python train.py --train_examples=39062 --spec_augment=false --win_length=400 --num_classes=73 --output_stride=4 --optimizer="muon" --momentum=0.95 --orthogonalizer="newton_schulz_5" --adamw_lr_other_params=0.00072 --grad_clip=1.0 --steps=5200 --batch_size=64 --epochs=8.5 --final_lr_fraction=0
Rows from block 10 of a small audio frame classifier, named by matrix and row number. Each number is 128 + 24 x the weight over its row's rms, rounded and kept within 0 to 255. All counts start at 0. Numbers have three digits each. After the name is the row's rms in percent of the matrix's.
After each channel's rows are labels from the 100 clips, of 14976, where the channel reaches its highest value: "top examples" is what is common among them. Only what is clearly more common there than usual is listed. The data: synthesized solo parts of chorales (CocoChorales). In brackets: how many of the 100.
# c30: last pointwise conv (model.blocks.10.c3.0.weight, 384x384x1), inputs 0-127

c30.228 105:116120212153125143176113143160143153092103147127131108082142094119084126195103105089142101176116134132124145105080211085124177140214105133131099173140143129156089159121113133161179125104158156149170130046178116136113102151147161162112086131122135144172122135164090135135138158123123188132132164163122148139112133145118129155134124138093140166104102081134125137115101088138119146144124
top examples: note A#4 (96); note C5 (41); oboe (38); note G#4 (32)

c30.252 127:094129149128132119115157181161121255088156111141134148090135118100130104091204089126255105128105130141127135148109171122110163140099117105097174185136123138146133139089093099086065106123159095101129146126118152078103128219134115116133151157133148130200117107113139109126120143104077153119091173157129133165105110162104150139121153182134154134106154107125099108133102159144127137099133
top examples: note C#5 (63); note G#4 (46); horn (28)

c30.198 104:165153080079197157094113110085113150117110112128142103159197117108141201104132117147119116129121159141140167144089109119151157117108119179135139153138106160157181150181108144100137142132124075091146102133118133092129209163127159095150110085092168152110155172119109110075205113126137096139101126127136116150139160158130111124125099130120126142120102123122117094144128128119171133111134
top examples: note E3 (45); tuba (27)

c30.132 109:188134122143132130110116131121092096119132160134129135131130132121143138096088127140134125115088087103135160169103142117140127052149136117077125119099159146113134166143159145088104146138127157168107174081135106112127170122174197154137087121133154152126114119181131108152113110135137173255110167111169108127140135136092100108121117123112112123104113102140138101104152130138121140105155
top examples: note C4 (80); cello (34); tuba (32); note F3 (29)

c30.10 095:099159102163123126129122178113119135154170168096143073114179149128175167134150131110145126139133110164119144164084084156147119095138125110112095153213152094146210117115170101105136101131132159166076120137141106080142124120115146088123111117171112149177079069126165186144102088120097111115111128107152109165105106157136130116097137128139109146143119135143143132161123139140143120114105
top examples: note G5 (28); horn (27); tuba (27)

c30.383 099:128088128117104143116134108130126119137116112103157144093147181111125143135121111092136126116066131138151137157064155175127142170105122097133130128171137104148120136098155114147133103144112138153117133107138164167209140052188129111091150112126161126181111065125084171156151090119129139100135107089095091112125174113136125125120159108107151131138163131109161146154137136125099121111148
top examples: note G5 (40); tuba (29)

c30.172 107:183143165149113109106136154169126116113157164102088138095146138139116136120151119238119143164144146138056116091149098139121159107116146129130172112133136150118148130156093115066124082132085098142057123115170109111137170191154148095108165140132124119130072125120117188098127174125166139093147097109154084154103165118096143131118159156140124146121130145137131106097076125143110117160120
top examples: note D#4 (42); note A#3 (27)

c30.265 104:089128126099081164177109123125159087115102114114158127129148154100094145077136119128122122104116139150134127121155116178118115116105169111073159135150124122082143084090147137116073120102132133128108129194103181150115147101162161191087116134171150161141142111155065104145142114127091160108094137160107085118131129128117119161097123170122146137130125102124070083145122111153114100114111
top examples: note D#3 (86); note A#3 (51); note D#4 (49); tuba (44)

c30.179 096:090139133099104118107153115125178152100149096136120186148125072147101123133225090139207129111123100137139120157118093121161175155142123104105163174119120117149144195106145121103121144105130139181127136134176120139127179225150098167080131149110134161153108195127077156147103167099103149119112141152142099146113136114150127123098162145098127092125095148136112130122098147140113104110174
top examples: note C#5 (89); note C5 (33); note B4 (29); horn (27)

c30.297 095:126126171101135122120118129129129102069160151109126116075139114090121110135106137094139107175132148097113156127132165137146166118153104149105162125105157170124198130105115127128107113113141106183151150135134133129149118069146129125148164152107121116099127101126157137121133138107165130147122114114141131106158100146114177174134092149110102145115149105146111176135119093109167185182114
top examples: note C#4 (100); cello (59); note B3 (40)

c30.246 093:147104172127136094079079079099103133092164139162135157126123139110143212152130097128124138078135129093120100117108160119167127140109109143161111105144123107116103131169142151084145116097126105160133129106122127138132178136118078150126121121151155121113153141088130092117108121124151130100142131122104113134157137107128129123112106164091174148115126143160137096159146133144132121120134
top examples: note G5 (47); tuba (31)

c30.326 097:098135159160147125139151152168147179124102096088076094134072142125094087107116170155131079163123101097167107124129099120101125134173168112153144116145140097117130136151121103060169138136143082157165093183127131152110122142158116097154159100112126159154120165129095108137131148192114160170083079136126122107136102167117156175088136129122148108119185170115106100130131117109160099133110
top examples: note G3 (63); cello (59); note A3 (45)

c30.361 085:126162130132102161182082103114148110146131154109103171158102095145120126103137126122120108150162096098115095134135119142123143092137106131098141131117168151153100088103131092149150112119130102140132164158087170102173147113134104144162137148151074128157122112160195106141162119179117147141095123107144160132135154138150082075113095131083128136121168091092113132126121126111154106124156
top examples: note C#4 (100); cello (52); note B3 (38); note A#3 (27)

c30.133 127:142118154190104090154089074094086142173094164128091135103132112104200132125126125136128181054091091101073131122131101104102085110115098128092191098116105171125079170121116153175135118127125165092142167185099111150151112129082094121131139156160104164133144111126230149146122096098131086105139103122100145102116140103071103109135096153149119097117139149140138093170117139130114130116103
top examples: note B4 (100); instrument: violin (43); note C#5 (40); note C5 (40)

c30.190 100:104123149149105142103098126148164104118136129120091120104115158119154129109149126090134131155083115154136167145117117108073127081154143098134121098155139089102127165119124122170132174116196116148182157116125116146154152138201111139115189127126138171128134149134085125159120135147117099125093108093142126140129098154094135142142148141096150112120167104152073153159099125102130118112148
top examples: note F3 (86); note A#3 (48); tuba (46); note G3 (45)

c30.155 093:127146136137088127158124129090184167119130151146086208156153165134083141089138079102121110158104125142130128171082141119150082136126154182186151109153073116090112103125156161088186117122099148134157112130095148227080141108139155135120128149167165106080130118163138126126117107119185096159111112156132136100121156159143105120092123136128115113120113125075129116101124106107136114137126
top examples: note C5 (61); horn (41); note F4 (37); note A#4 (30)

c30.147 104:126178134079114104178154141128098216138067105138161118142171128163165058152140132144183119125106124069064141127182123102127199167121113105125091164146139068122099148077151125133187128124153110102111160038141157122141120172097064117217104101150154096126154188114148161115117113113102096065125112140136118151140108129126109122108153147119113085119117144100132149140147147144124118120136
top examples: note C#5 (65); note C5 (31)

c30.255 107:128116113087114144068118120141135134130127112124119140132138116124115133157147113140156090092116187113163140088124111134135085125097180152200115109136154164106077127127123150080123092169134109164122142124131155111151162171157138138143118142102127135111092149158158134095138162110122132155122112142139096142121127127137143142123104144127125129093098131113105142106096148148140134121131
top examples: note C#4 (79); tuba (48); note B3 (38); instrument: cello (28)

c30.103 107:119079137130082095103095081171084117108085136147162125096144090147112122097120120162100137194128100136115158106107136179128172095184131146096196105066109155098086170160121119139091136116128135139114101137187121124111127072119195157115132139109101154110093149149100150121160146152152143064160156132140121110125150124143097125149127114137119128110161139146150125114107108133136158150126
top examples: note F#3 (89); tuba (49); note G#3 (43); note B3 (34)

c30.146 104:070127103176134091098145137128114119088102152138139108153118138124143181085118095085098138123064138132093164105117134088136138077139072100098141139114194138086123158139200135127182080102157104149130064120146188111103160153179166121134139152086128206133128124143107119176137140134119092198144126116120131138126130153155129146136127111126110128123143088098140140135113142135133136126112
top examples: note F3 (72); tuba (50); note A#3 (32); note G3 (31)

c30.260 091:124111083149117108091133122140123119178209105137083114145084178182116187183138197078116137150094101113115096111114122142152207107136123146135129121196101179153156113144083145174105165087120107092139119124154110060119104114102114104106137130146098165148136135127098148157124093120146137126140136124124109127087176126130111105127119134133150162170137126093142109163095121130109128116141
top examples: note F#4 (96); note E4 (40); clarinet (39); instrument: viola (36)

c30.305 076:156131101174128149153179140156106112120142184106180139118175151196129146117133125119127098176180170115160122160113079104111174162143165169132146168122120115129144121153121112084149097094179096143118144107138127126135079147130122089113111137196122134190083157118165094160170143131200140124107131100157150093135115129115098105116131152152119083136172105140156125127105138133150155147151
top examples: tuba (44)

c30.92 089:125158114124127082172172157113135160145127125136132162074109093103143226119095134068070121142123150118121121141108206122139106070154085142105115152136144178138094092100176190118101139105175136118112095082121102142110111177093129146155102119133125156148158128163135152160160097155077110124111115133115150143130131134134113147146166083185137144136122176138118124143145068115147114152143
top examples: note G5 (32); horn (28)

c30.230 105:090095150110127181171116128133110083076128125132164181169148107127108103122135096134120128129127144116176128177147137076149091165127188154164082141144143120103123113056128089099101120121187140110124092121187141113187142144117142175141116158151156111146125137142124164133086132115129139119098111134141155138074158129125119167115137127112134152134146194141128103122128148101133127127092
top examples: note F#3 (100); tuba (85); note G#3 (47); note E3 (39)

c30.346 104:099112101132128159155100208165113162116108173183101124139071087150152082107138132150112117111049081146096163127090114103205093179169136108170134140071125128116156127112118138136189083074138113177119150118111098140083124098087168118093146148118119106158099079131208122114109140086143127178134097119091119133128133136118153147130125111147146158118128146131145104136136070102121123136114
top examples: note C4 (68); cello (45); note C#4 (43); tuba (31)

c30.310 079:148113125139155130116103072162115134119183122167106085225125188126126122124120146105134083154154139129111180151144177115105175152118155097138172134139089121106124126130090096144146148128135149162127109099124145140162141104128128123122133137161105093152134122123143149191178128119109110087095131151148153102093119149130131109113071125140143093133142123142122133146122131149125165141108
top examples: note F#3 (79); note G#3 (47); tuba (45); note E3 (29)

c30.143 085:121106143162206122121127110134143092132126138140165076111091088072092153111109112112103114176097170136088180086120125157120116154116108099119126105158164114123147106205175115159129130142155092172163161189111116133164132156175138120123091097141114182138105150101110143153128121168119147173114122110149131113127141136090106087096146137134132119114193137133134135163130101117118139135133
top examples: note D5 (56); note C4 (36); note C5 (29)

c30.231 098:161086128159149078074086084110115130142143140180184144119167138123141162107149135133106105118140116144115108145156132070133165120081167168128110131121093113130160085177180107124088109136092101118114136115159140109075123139120122138137084153136124168170148116116060160169129203154124191109100105134103108120132103114129123101127136132116142095134133083152112115093121100131158115125091
top examples: note F#4 (67); clarinet (34); note E4 (29)

c30.308 083:169095149118138131129121086156168091096138079150130159106152128102148138115127146140095118094145138174107125116089119148149084162090103118148141162123176134134174092140146151113145136121094088146133088141145171105132153105118215130127123117113075140161124205127106076186092087161091127178141100126109120112125117133103117138172113124125106125102092128107158131134110080118119137164106
top examples: note G3 (67); cello (49); note A3 (47); note A#3 (43)

c30.150 107:135180098141123096117121164107139104122118122092137144142074113114091109121112123125144142067124152102143157131105102159144129081147174164084128100129140138171116134098170143120113160150122127072184144152197167146120114128128169123158130121157118065146170143108079107118110108129137120168089144124127146143148099128154118115121096123077134117112135142134132108156143093094130129091100
top examples: note F3 (100); note G3 (90); note A#3 (49); note A3 (48)

c30.353 112:107174168167142121099114139117082116104131149142073115103108150108114049142092152137118117179119123141167207149177066172064111130179099098124126098103161149169148118098171113115145117114152149119167127203118122118219102105244203170135103110094156160103120148073134131161136106146158193154123122174134087150125149138119139143124140121144098110130166123130137083120162143129106101107163
top examples: note D5 (100); note C5 (48); violin (37); oboe (25)

c30.285 108:148138160119100167177123097121172155143176152125131119196160199164128175127157156193110121114127071091086136120160156161155115145105116087170105128150104065161146106154123113120115109118129137126174138095149085132143117130110163130158112096181092147142172126137119154162108089118114127100110107106150122117118099125114130113154149160111126118142147154122108136114100153125125101106132
top examples: note B4 (62); note F#4 (42); horn (41)

c30.115 111:116131088134096076151153070076105100120153228116109102158158207157220166156153124135135096127184112193172117175158168190154172105081127138146119113129143120111203145185130151111085155120072113126123109140146111105111104116121105112143121092132170131110126102093115160147091096138115140158119143140200154138125091120105151171133083122119134109120141171126096127121122111120115145117152
top examples: note B4 (100); horn (53); violin (32)

c30.322 109:129113153205170173151109133160109143055121165147133103206201173109170135109171206143147114110071142104109111189161160165115178157081124143123124128152120075116162139151132109133144134131178106133123150176110096117123127062153168111144152138093122215135111077102171083165132091171155118151087103181130143103138128095147115101126137108132093088139115145127130115123112146166134122169130
top examples: note B4 (100); horn (55); violin (34); note A4 (28)

c30.375 095:144186143149113078157135130106142091141054142089127090135104082144118147149131131125143128170167119154133117141149113151102124109106154092115136144154107151094190092179125183117136113128180149110132145204114088141163151142178180171171129077119113140122050108154103113113112162108093114146106137145115117122123130088120132121110127114122124141126110117128145136108121148095136137162133
top examples: note G3 (96); note A3 (51); tuba (45); note F#3 (43)

c30.212 111:132113124096174081116127119108120082110117133093102120078126125154106143133118148132116146124144143206086149134175150096126139149132124161148184135154126170195151143154124147132107200160154101160161088185107097153079152130136105124122131127143085152104077139093140077137194186123119123139143127143107153116097123117151082113127195163122159124135148062136157096125101149140129120180115
top examples: note E3 (69); cello (52); note A3 (36); note B3 (32)

c30.302 111:082146053100192091145123110116161139131119117138095118099111152164131061150160112135124113088077143119114128156117137129114122124177167174123104107134098145166124109111107124073128121131112114089058105114128118131172114091107149110074156158090130176098104144113145146124144150143105091133150111091154131142123144141119122098097108202155101134129139114117105127134120155110164154127162
top examples: note G5 (45); tuba (29)

c30.192 109:123190115102093145125122148101100121146146122155126126087167110092125134099098125120118139114154093132131152089098128188106137160088131134113109167134125117106145119127143127169139117145130150073094108077132142140153170139166167135147139127114136137130120144128112117125101091143143100158119140112138092179139113109102110111131115129180118154120177090116129131102174135101117120169119
top examples: note F#3 (100); tuba (76); note G#3 (52); note E3 (27)

c30.196 121:095108125072073072127119153078133128104130136126149157117081172179100145095162137231139107137164156078100143118123125125110097176164101173130176110088136091163101039120113095113118168161097127125123110136138064236090129217112106193118160101098185123135101095110139124108135164154162122135136140121143079111132133187121092091147124146116117153100150130112136118125144100120165151113120
top examples: note C5 (40); note C4 (38); horn (30); cello (27)

c30.120 111:168124172068092110164127153146080208149159104180119102126098096131072184127221144120221118109090108115123105199124116150125188194182100172088173156134199172104100145112162132075093128125094141107160125160169126127143113150103116118145143121093104159144131214114175137124146136129160096107126130133103093126132125121105154144129145123102143137117083134126129080143100135116126125113166
top examples: note C#5 (82); note C5 (43); violin (31)

c30.203 085:136169114131162113111170160117037135144102130141122130123173136121087139131194102110129133162097137072132143122146153140121185132121140162131140125122115143101096105179111144101149125119110133095119118191094134163169175187130101139111105098136158190164084141170154153135085114213144099157132115070118173138111091116127159109109114120162120100087120174109136134127120104119128134097133
top examples: note D#4 (56); tuba (37)

c30.218 108:122130138132117130079102135118129150186149130163161115177088122132072126139142108137124116150118176180138124109110132102121096113111154185118149137101070101125110129204155093128119110125112137137119151118135140093181118178097114130115132133168111108144131116142106125139129070156114128183142100122162138117153130137109142124139132096133100152075121110151135135138141144160138138137123
top examples: note F#3 (59); note G3 (48); note A3 (41); note D3 (34)

c30.378 109:096123190084151095123103199131121149100164100132096108095181098132107177162175101105149091126127134127131130163101156115123166160121103146116092167117172104124108168097133090120141160155134107132040120103139097110124106187106090178132084122117138113149095192119122102146095145120143114115144104107153126122134144110100138129118089137127075118129112161130104123169112140104100132117106
top examples: note D#3 (43); tuba (41); note A#3 (38); note G5 (36)

c30.195 103:155144138164112171143161157091119103113128149146145159133144099110111102109094124126156113147130159162103127122072099130139112116132144144119145109143083093166132154126136124078104101107134151097129078113107123129141115132158126144095096090127136139110131191083141075138096113113101109190101146087096099149142129120104142132127090117129141144135108098162175103093125151134143134143158
top examples: note D4 (72); clarinet (33); note C#4 (33); cello (25)

c30.244 099:142144157152100135140073148106129124100124186131154134105138114137079131154121154108145110093077130084095133193055127098068167141180092137155112133140111113129104127119144067134134143080102151125142138133119114151131135064149173157102140110118129183129099116111108122118099163175127076111151105083118137153129119130157105076128133111178102087143130108145127115150082102152124109092115
top examples: note C4 (60); note F3 (50); tuba (41); instrument: cello (32)

c30.379 110:138151115135192122132082142096082128122057142097103136140099108114099178108155151143128146137186133079124154078126147166115154080150114160157163128128111168145158128173125115110124185130134138123090103149158151143136123138092103132119129137102091112176112141114129119097194115173077148102090135141109108127123137150117149106120127122076125108134105149077089119134123130113133113145138
top examples: note E3 (93); note A3 (40); cello (40); note B3 (38)

c30.345 119:145120076150122137141123157141189145130117160122125113151145154112094142102189119156163080078129125144101110120089072105171155128123102105099134169187108114157162126169102098120133098118084158119061136134090129141119134184121145137100106131122150131150092148143188141103094135084148148137132084123142147138151131125133206138132119116107138143096145158113160178124160142141127150114138
top examples: note D#4 (41); trombone (38); note E4 (32); note D4 (32)

c30.239 110:138142165215122114135145135091186164159095109117113129146080193195152107159130135075112109153139117080094151109121161112139121128121155123119156126107186155076114079117179168135129130075207111100115092131117126126172155114210162100157199106148055152119110178115142140153130102129169142142094086136147089139112134123159148152076130137134112174102137103146096122151136120122145089105138
top examples: note D4 (83)

c30.205 092:140142162087126118098140128111073168181145099178200122164120106155116168123126119099119134096135098104178110179113121128150102141081116099186103160155158100066120075130133088125138128134100137141118110099153115153086162160176129085139149134129128140150102082133166151136131141108106155190142149089124159139125140167128127104126167112114120152113136145113133169133092125153132132110122
top examples: note C#4 (100); cello (45); note B3 (28)

c30.334 091:122100161123151138153126197190146162093092123127125102132137132134136108089110119147133088141136152084128096140087134135088145088141165109131092121123131110089130134110143163154149210116127106115115103132143094136170171081131111103060124166145142068135118096109132153080124073107167085168141144139129109174133113112158145130123118109127148130127099125125153129119138130159163148149127
top examples: note D#3 (28); note G5 (25)

c30.174 107:169129159150106109134111130131183151097160145107123105104105135067113160094109107151137114132163192153143149079148093080137164198089093140101152133135094119106095088158133086155107101143139136148126116142118117092133063117123152105091078107167146132150045120110115139139119172164142140123104081099108136122126143180148112152110136133085109142140117181120112140109119133114122131136114
top examples: note F#3 (71); tuba (39); instrument: cello (37); note G#3 (36)

c30.47 101:135099120128169152120103114136156142127054185178148125173169118186137124104128119169131089184138119100130157168078098174219076110120177145097102125121143097163138124121190138173131163122128098119145085117163128125106124143117150106187125119091069133129088114134176098142112119138173096136149174147104180102120087113118135100087113159126129124120147103101146109097113111100124166132116
top examples: note B3 (84); note C#4 (49); note A#3 (41); cello (35)

c30.113 112:154104162209092127080163112141139086182078167151065153121124132141150123175131154178141170118130091119088117116137182155109152102202159088125110138145118160191155107147093132134114142105118146131097181126143083169147155120123140114129131074151210111151109087132113184082149107101096133098147170126129130138112161149101163118133112137134128103111085103127120111160108141128153111122120
top examples: note G5 (50); tuba (32); note A#3 (26)

c30.69 108:107127161177153165166093138113123159167090100137124117114075086144104097163138128129098099128093115132149165108066111115137118087108094106170110120107116108155104082071184113114142119100130152113156140131115125117125152169177157142118104159212089180122123155130086125150074147164101160132136123131108130148109093117116137119140175148166149142114139124152128134153125114119090133114160
top examples: note D5 (100); note C5 (51); violin (33)

c30.366 096:155149131148098144143143161089122127196129119130203104111115139123103169216100129137159110127136167150123172123134134133115116123161131093116146128097142114140112093086137075088132062093162145125128149125118095141138122141082089116148132143108119142128125111155124131141137104175108128108139113101154145129112123140103151148088116143120118126158094167128131139123140132091173110132167
top examples: note G3 (41); tuba (41); note D3 (40); note A3 (40)

c30.24 093:152140157155107130122113089111125085140102161116100119140095097121168096131109149141091138140135108120105111171122199132134093121149137127170179129138092139159113102177139120103120113118138145137111152125071165130122162143159164103166136157134103184104117141146144081147163114105085074117129151111118133134136112141114068152127128100134141122127122113164131121101122143113149089138142
top examples: note B4 (84); horn (41); violin (41)

c30.153 106:116101140141133100140161145099150202123127148143170193110148111108133169145176143144157137088074153130186072171104133122150119112093078160102155140152114118107106111096153110116156127061134137122093082077093069181105134106115135118183123155064144145151074144118122132134106193116074084111180147093127066114117127152132132137130075149086150117132088156117113127134077130104142147123136
top examples: note G4 (33); note G#4 (32); note C#4 (31)

c30.290 094:116103134146175118118139122134152109105174174194121115135132122133132121156082145108145111169128060144172119129123058105170132095131113118134147161126124118172137162140165096157132092138131074130137095126141107096146141144125140112122134185115088126097127122084143161135094145175120111085130094151145154138105137137134155165102153145161123101095137123125125143166137153135104117131169
top examples: note G3 (100); note A3 (68); cello (59); note F3 (52)

c30.293 110:168149143157142135154118138134139177127172158106152111127071162089137108143155102151157133126112145098063158121166123158129143210094079164154107148095088157115102123093133103099119081120164122100165097083093109119196112091227169148178128084163063170121132174120185121147125137235128132166138119132142126140102090084138113120118128103141150143132137163137111144131134127132108115120146
top examples: note F#4 (95); viola (37); note E4 (37); note G#4 (30)

c30.127 101:144167124133102111151116092091108093077141126147126135080131121150111119149130125111100137117136164109084130162101132123135162101138135184144068138146160099098099098100151129143145164144092106098133115081137123152174120123144160161101146131160100128116115155149159141111093119136125121162107077174093145122131122139152125117112113131117141155122141122118103106128126166138113122129155
top examples: note C#4 (98); cello (66); note A#3 (35); note B3 (32)

c30.221 110:155097121143094111081138130125189190097122080128142109139111116144115116156234125108197127113116115173115134046099137107116206154080145091078062255147143089076147139144127157100123119154087135136114145054067102133086104160097117128135170113141115155140128175090123063156102151152107171091163087154148131128156124120118129130120109130150113140119106119123123110147113142115134132119145
top examples: note C#5 (63); note C5 (36); note C#4 (36)

c30.197 086:175129121148167175097101068106180118141176138128106160153120149126112167135104144130104125165089124220105130123159108111192123126135045136143153099164115092120101152094124125189093116100131126168101089160134111212096121121154125144118144104122126166122128145078076124170161111180102090152105104196142111173140108169109078121127102102119086155158174146103132148102119085097123138118143
top examples: note F#4 (88); note E4 (40); viola (38); instrument: clarinet (32)

c30.135 110:122102113074114152106185127187163170095148126074121112142128143169113255150146136162132133167180138130130098127112133067113137131133154166168157130150121111148152131113112111166187114118093115079116116072133187151147113130126146110132104131153129106105158138117137162115107154166138130168095103103126084112159108125142168126139117132089116150174134099131161143138123149153098114107099
top examples: note F#4 (76); note E4 (35); note C#4 (32); viola (25)

c30.64 113:200159136124159148114126113133087191090152116113123133166103141161081179075168126188158093144143156095106146129173100110122121135122177102144185144157156112105132193132095157146207045146113137162100142169107169136128129253153100083100135079164178122101161164091187096171100087097122122137105125114098120131098105138123149141114111113135144132115115106136110095125162152137135127117102
top examples: note G3 (67); note A3 (57); tuba (37); note G#3 (32)

c30.251 087:123127143145099130163057110173064109136157154149107135183091169136167139198111173118088126126094127124130141146112133109119155123105120117131218102080190091178094109096124146141118112104189114117104136105130136108126098145123143106166069141088114174099139129172137119096131117101157070164127122145161121110146122128079109122135122121101127095152135166132116128121110104141147146110138
top examples: note B4 (95); horn (53); violin (37); note A4 (33)

c30.15 104:127155165111134117077095129130091162108109111141215197114203242149116153113121113148094148102080148133132196146134096155119105101107139090158146139132127143167120153120100105091120172190130128157083117169099117138101109106092121183152094131120097174094108111119116156133106142100113163107124132128150147141138139112104165136088131141139094180135183163134176151103110114115145110090117
top examples: note B3 (52); tuba (38); note E4 (31); note F#4 (29)

c30.188 121:091126153103153195229121126155097178152077063102099095145128115103126153158092091133107099173081111112119154145125083119153097191133047094162058104143158101114129107124162155187103055039095142140067097115099136100131128087098098088111102145187148090145133099116153107134131132120158153070119128161130143119142114142125114140121132149123117129122150129127136132132137185153149136133114
top examples: note A#4 (29); horn (27); note C5 (26)

c30.85 107:170113169174185132147094156084130050145166102142079092156099159089139088148068072166115028131115087119105212139173152111153127147108140089133128096113190159118112114134191077081155131102129150104115114103118120133173132115180145093138179132158078178131113168120124136190142162155094138184126120131177109174131161153149152145110074106129145153165082106101139131169108162124161119128138
top examples: note D5 (54); note C5 (34); note C4 (33)

c30.125 077:122103138123180121127175140145179153143109125108087174169177152090150118151115147124064140122169164093102125151078184105136156086085122097149149118205098148112141132101142135114138084145076160095187132104142130115120132126137130124115145131127150137191097135124122141111092187107197117143120105139147112157109129112156125098092166130148152130118106096127131147084164116120158163153105
top examples: tuba (40); note G5 (34)

c30.160 106:058148141194177143138164090091125081107081129128088127126159143086197199100123104109060084213083065069119167112095106144126133102158115124112151193096118136124135165134230131114137134108117087157103101116143110148157141168184142153123223180100117223171096156135133109152143132122106105221130148139107114110145132111087154121116125113103125127095094138128111130109117092124135126146148
top examples: note D5 (53); note C5 (32); note F3 (27); tuba (26)

c30.226 093:084121117136088176119113126084150108105102095128185129172110100151132126128111132100152114148102119134186109144069124187123150125087173134127108109119122120124180103165120096155113110107100095167118166120117114113079124063132100128172085136107166111146108150128134117153201167115109145144132107160108143122132104107141125144110181123096147106109155126121150128158108148098173115113112
top examples: note G4 (39); note C4 (30); note G#4 (29); note F4 (25)

c30.234 103:095077118139093147148137153129111116115149157141125119089137128097087091142129144097131131092112101134105149097074182144169122137142120116130111093112123125125166118137149106091140120169142124089159098135109120125085125100171183158125100180103176164189074106122146136178154123143148127134127114139141100111152124138160107122123150121074153144146148120151117151123156123122142143144118
top examples: note C#4 (56); cello (49); note F#4 (31)

c30.350 106:100240071181209149064098137135147116186146125116133127176106176078084126074137157099155092089103130175127141143061159132181105141072109096145121126173111135171172180115122105140133108120112130136085114126123112103077080177124134154154165147123160145136139114113160181136162160075187083092128117160106101129129136107114123117142111167110122122164157124160112096116127157107148089118129
top examples: note E3 (87); cello (31); note A3 (30); note F#3 (29)

c30.325 092:129139143173132131143111093129106119151104105088175137119121111091135090165133148083164099122072184091113154099073104119104129118101133127137180146111112089093170172128130126207113128106136106126081116143162131126113124104178154106142126165105136167112128124131130142159136044143090149164132171170131102177141162131104095133106121154088130145058118138121150101117127109098128131094181
top examples: note B4 (64); horn (41)

c30.232 105:162147121127195127067118097090094102112098110129117112194083101130137186119111200182135150124117092095125131161067074102107148125141163113146110107141102119166159141185129107114110160118120126073106071147151094119121106082122171075113135148077160133138106133091081149114142124125120113132124132155105110128117139126124104137134118142085148110130154141125143133109115158125125132116110
top examples: note E3 (65); tuba (49); note B3 (37); note A#3 (30)

c30.138 112:199118152141095118214175084143116112091158142105122094112147155151114067114135131155132137168109105119155111136196104134176168072147064127140129132146126169152097121146188144081106095145113155118129123144174085132203116117086140115121161109185091108151094099120057129136130116148105116123087101158120106141125116126136109161135127122141112161118149142138112080102132137128145158097101
top examples: note F3 (99); note A#3 (36); tuba (33); instrument: bassoon (32)

c30.261 110:181085180161140175115088101105139078129147130138126126085117066120129154097142117146151135107150129124140116153075161128102085100098094187156102111140162090145101201123120098094110100114212138163097134154162120156102142144103196148140200092171119118164096174143104093164159098166166120146126138155112136114098111143129164157150103150138143152102140122130107117107100152123161100143112
top examples: note D4 (100); note A3 (33); tuba (32); note B3 (29)

c30.78 100:096126163219128113123127118133120124126121132158098090127116128078110115173121110184097095131163140099113124131086137152131095082131122119083094147167151082144131113141150114104114097107093139129148155080114159142182167142188190148074154145096096198141150131078122130143150077098107161188153153108151068157161119112152128112096173120137168153142138217121126124156140132110122120138096
top examples: note D5 (52); note C5 (37)

c30.321 093:138149194150104115107138135157172119089109124161115117124095098108144114255152095152121157165102158167112158130186108149090167149086150133135115120116110127082143162185136194107126168126144126126121183128171132135124113164083169146146099149150161130121176141106081133115092134165155128112075108117164110134144125076157142156139100128094137159125120100143129126143122125113154129117136
top examples: note A#4 (70); oboe (29)

c30.185 097:136111150133098117118115069119096118101159089105125145120135113188108181118130114185139173147128124112106109140188153137139127119071201128090133154111135132149096127131112123111133193127099148117094105089100039121142123123105145082074067096056198126119070169113051155099171222132105148128143138118137100121125142113145147144123121133099119116119113119130105093142105112142128126110100
top examples: note C3 (54); note B2 (42); note G3 (34); bassoon (34)

c30.238 103:141088141149191124097100135165140123094142164093147145129161132142139136130151110107171086150137133106101084138124125117133177121145125124064151143146156140136136122167093104113120104101165099130114098193145127109108148154112076147149142155163135137134123164110116154081113153153148135119113137083118189169146145158099165138117168153166102091117110075145113135124133128133138121190188
top examples: note G3 (99); cello (72); note A3 (56); note F3 (42)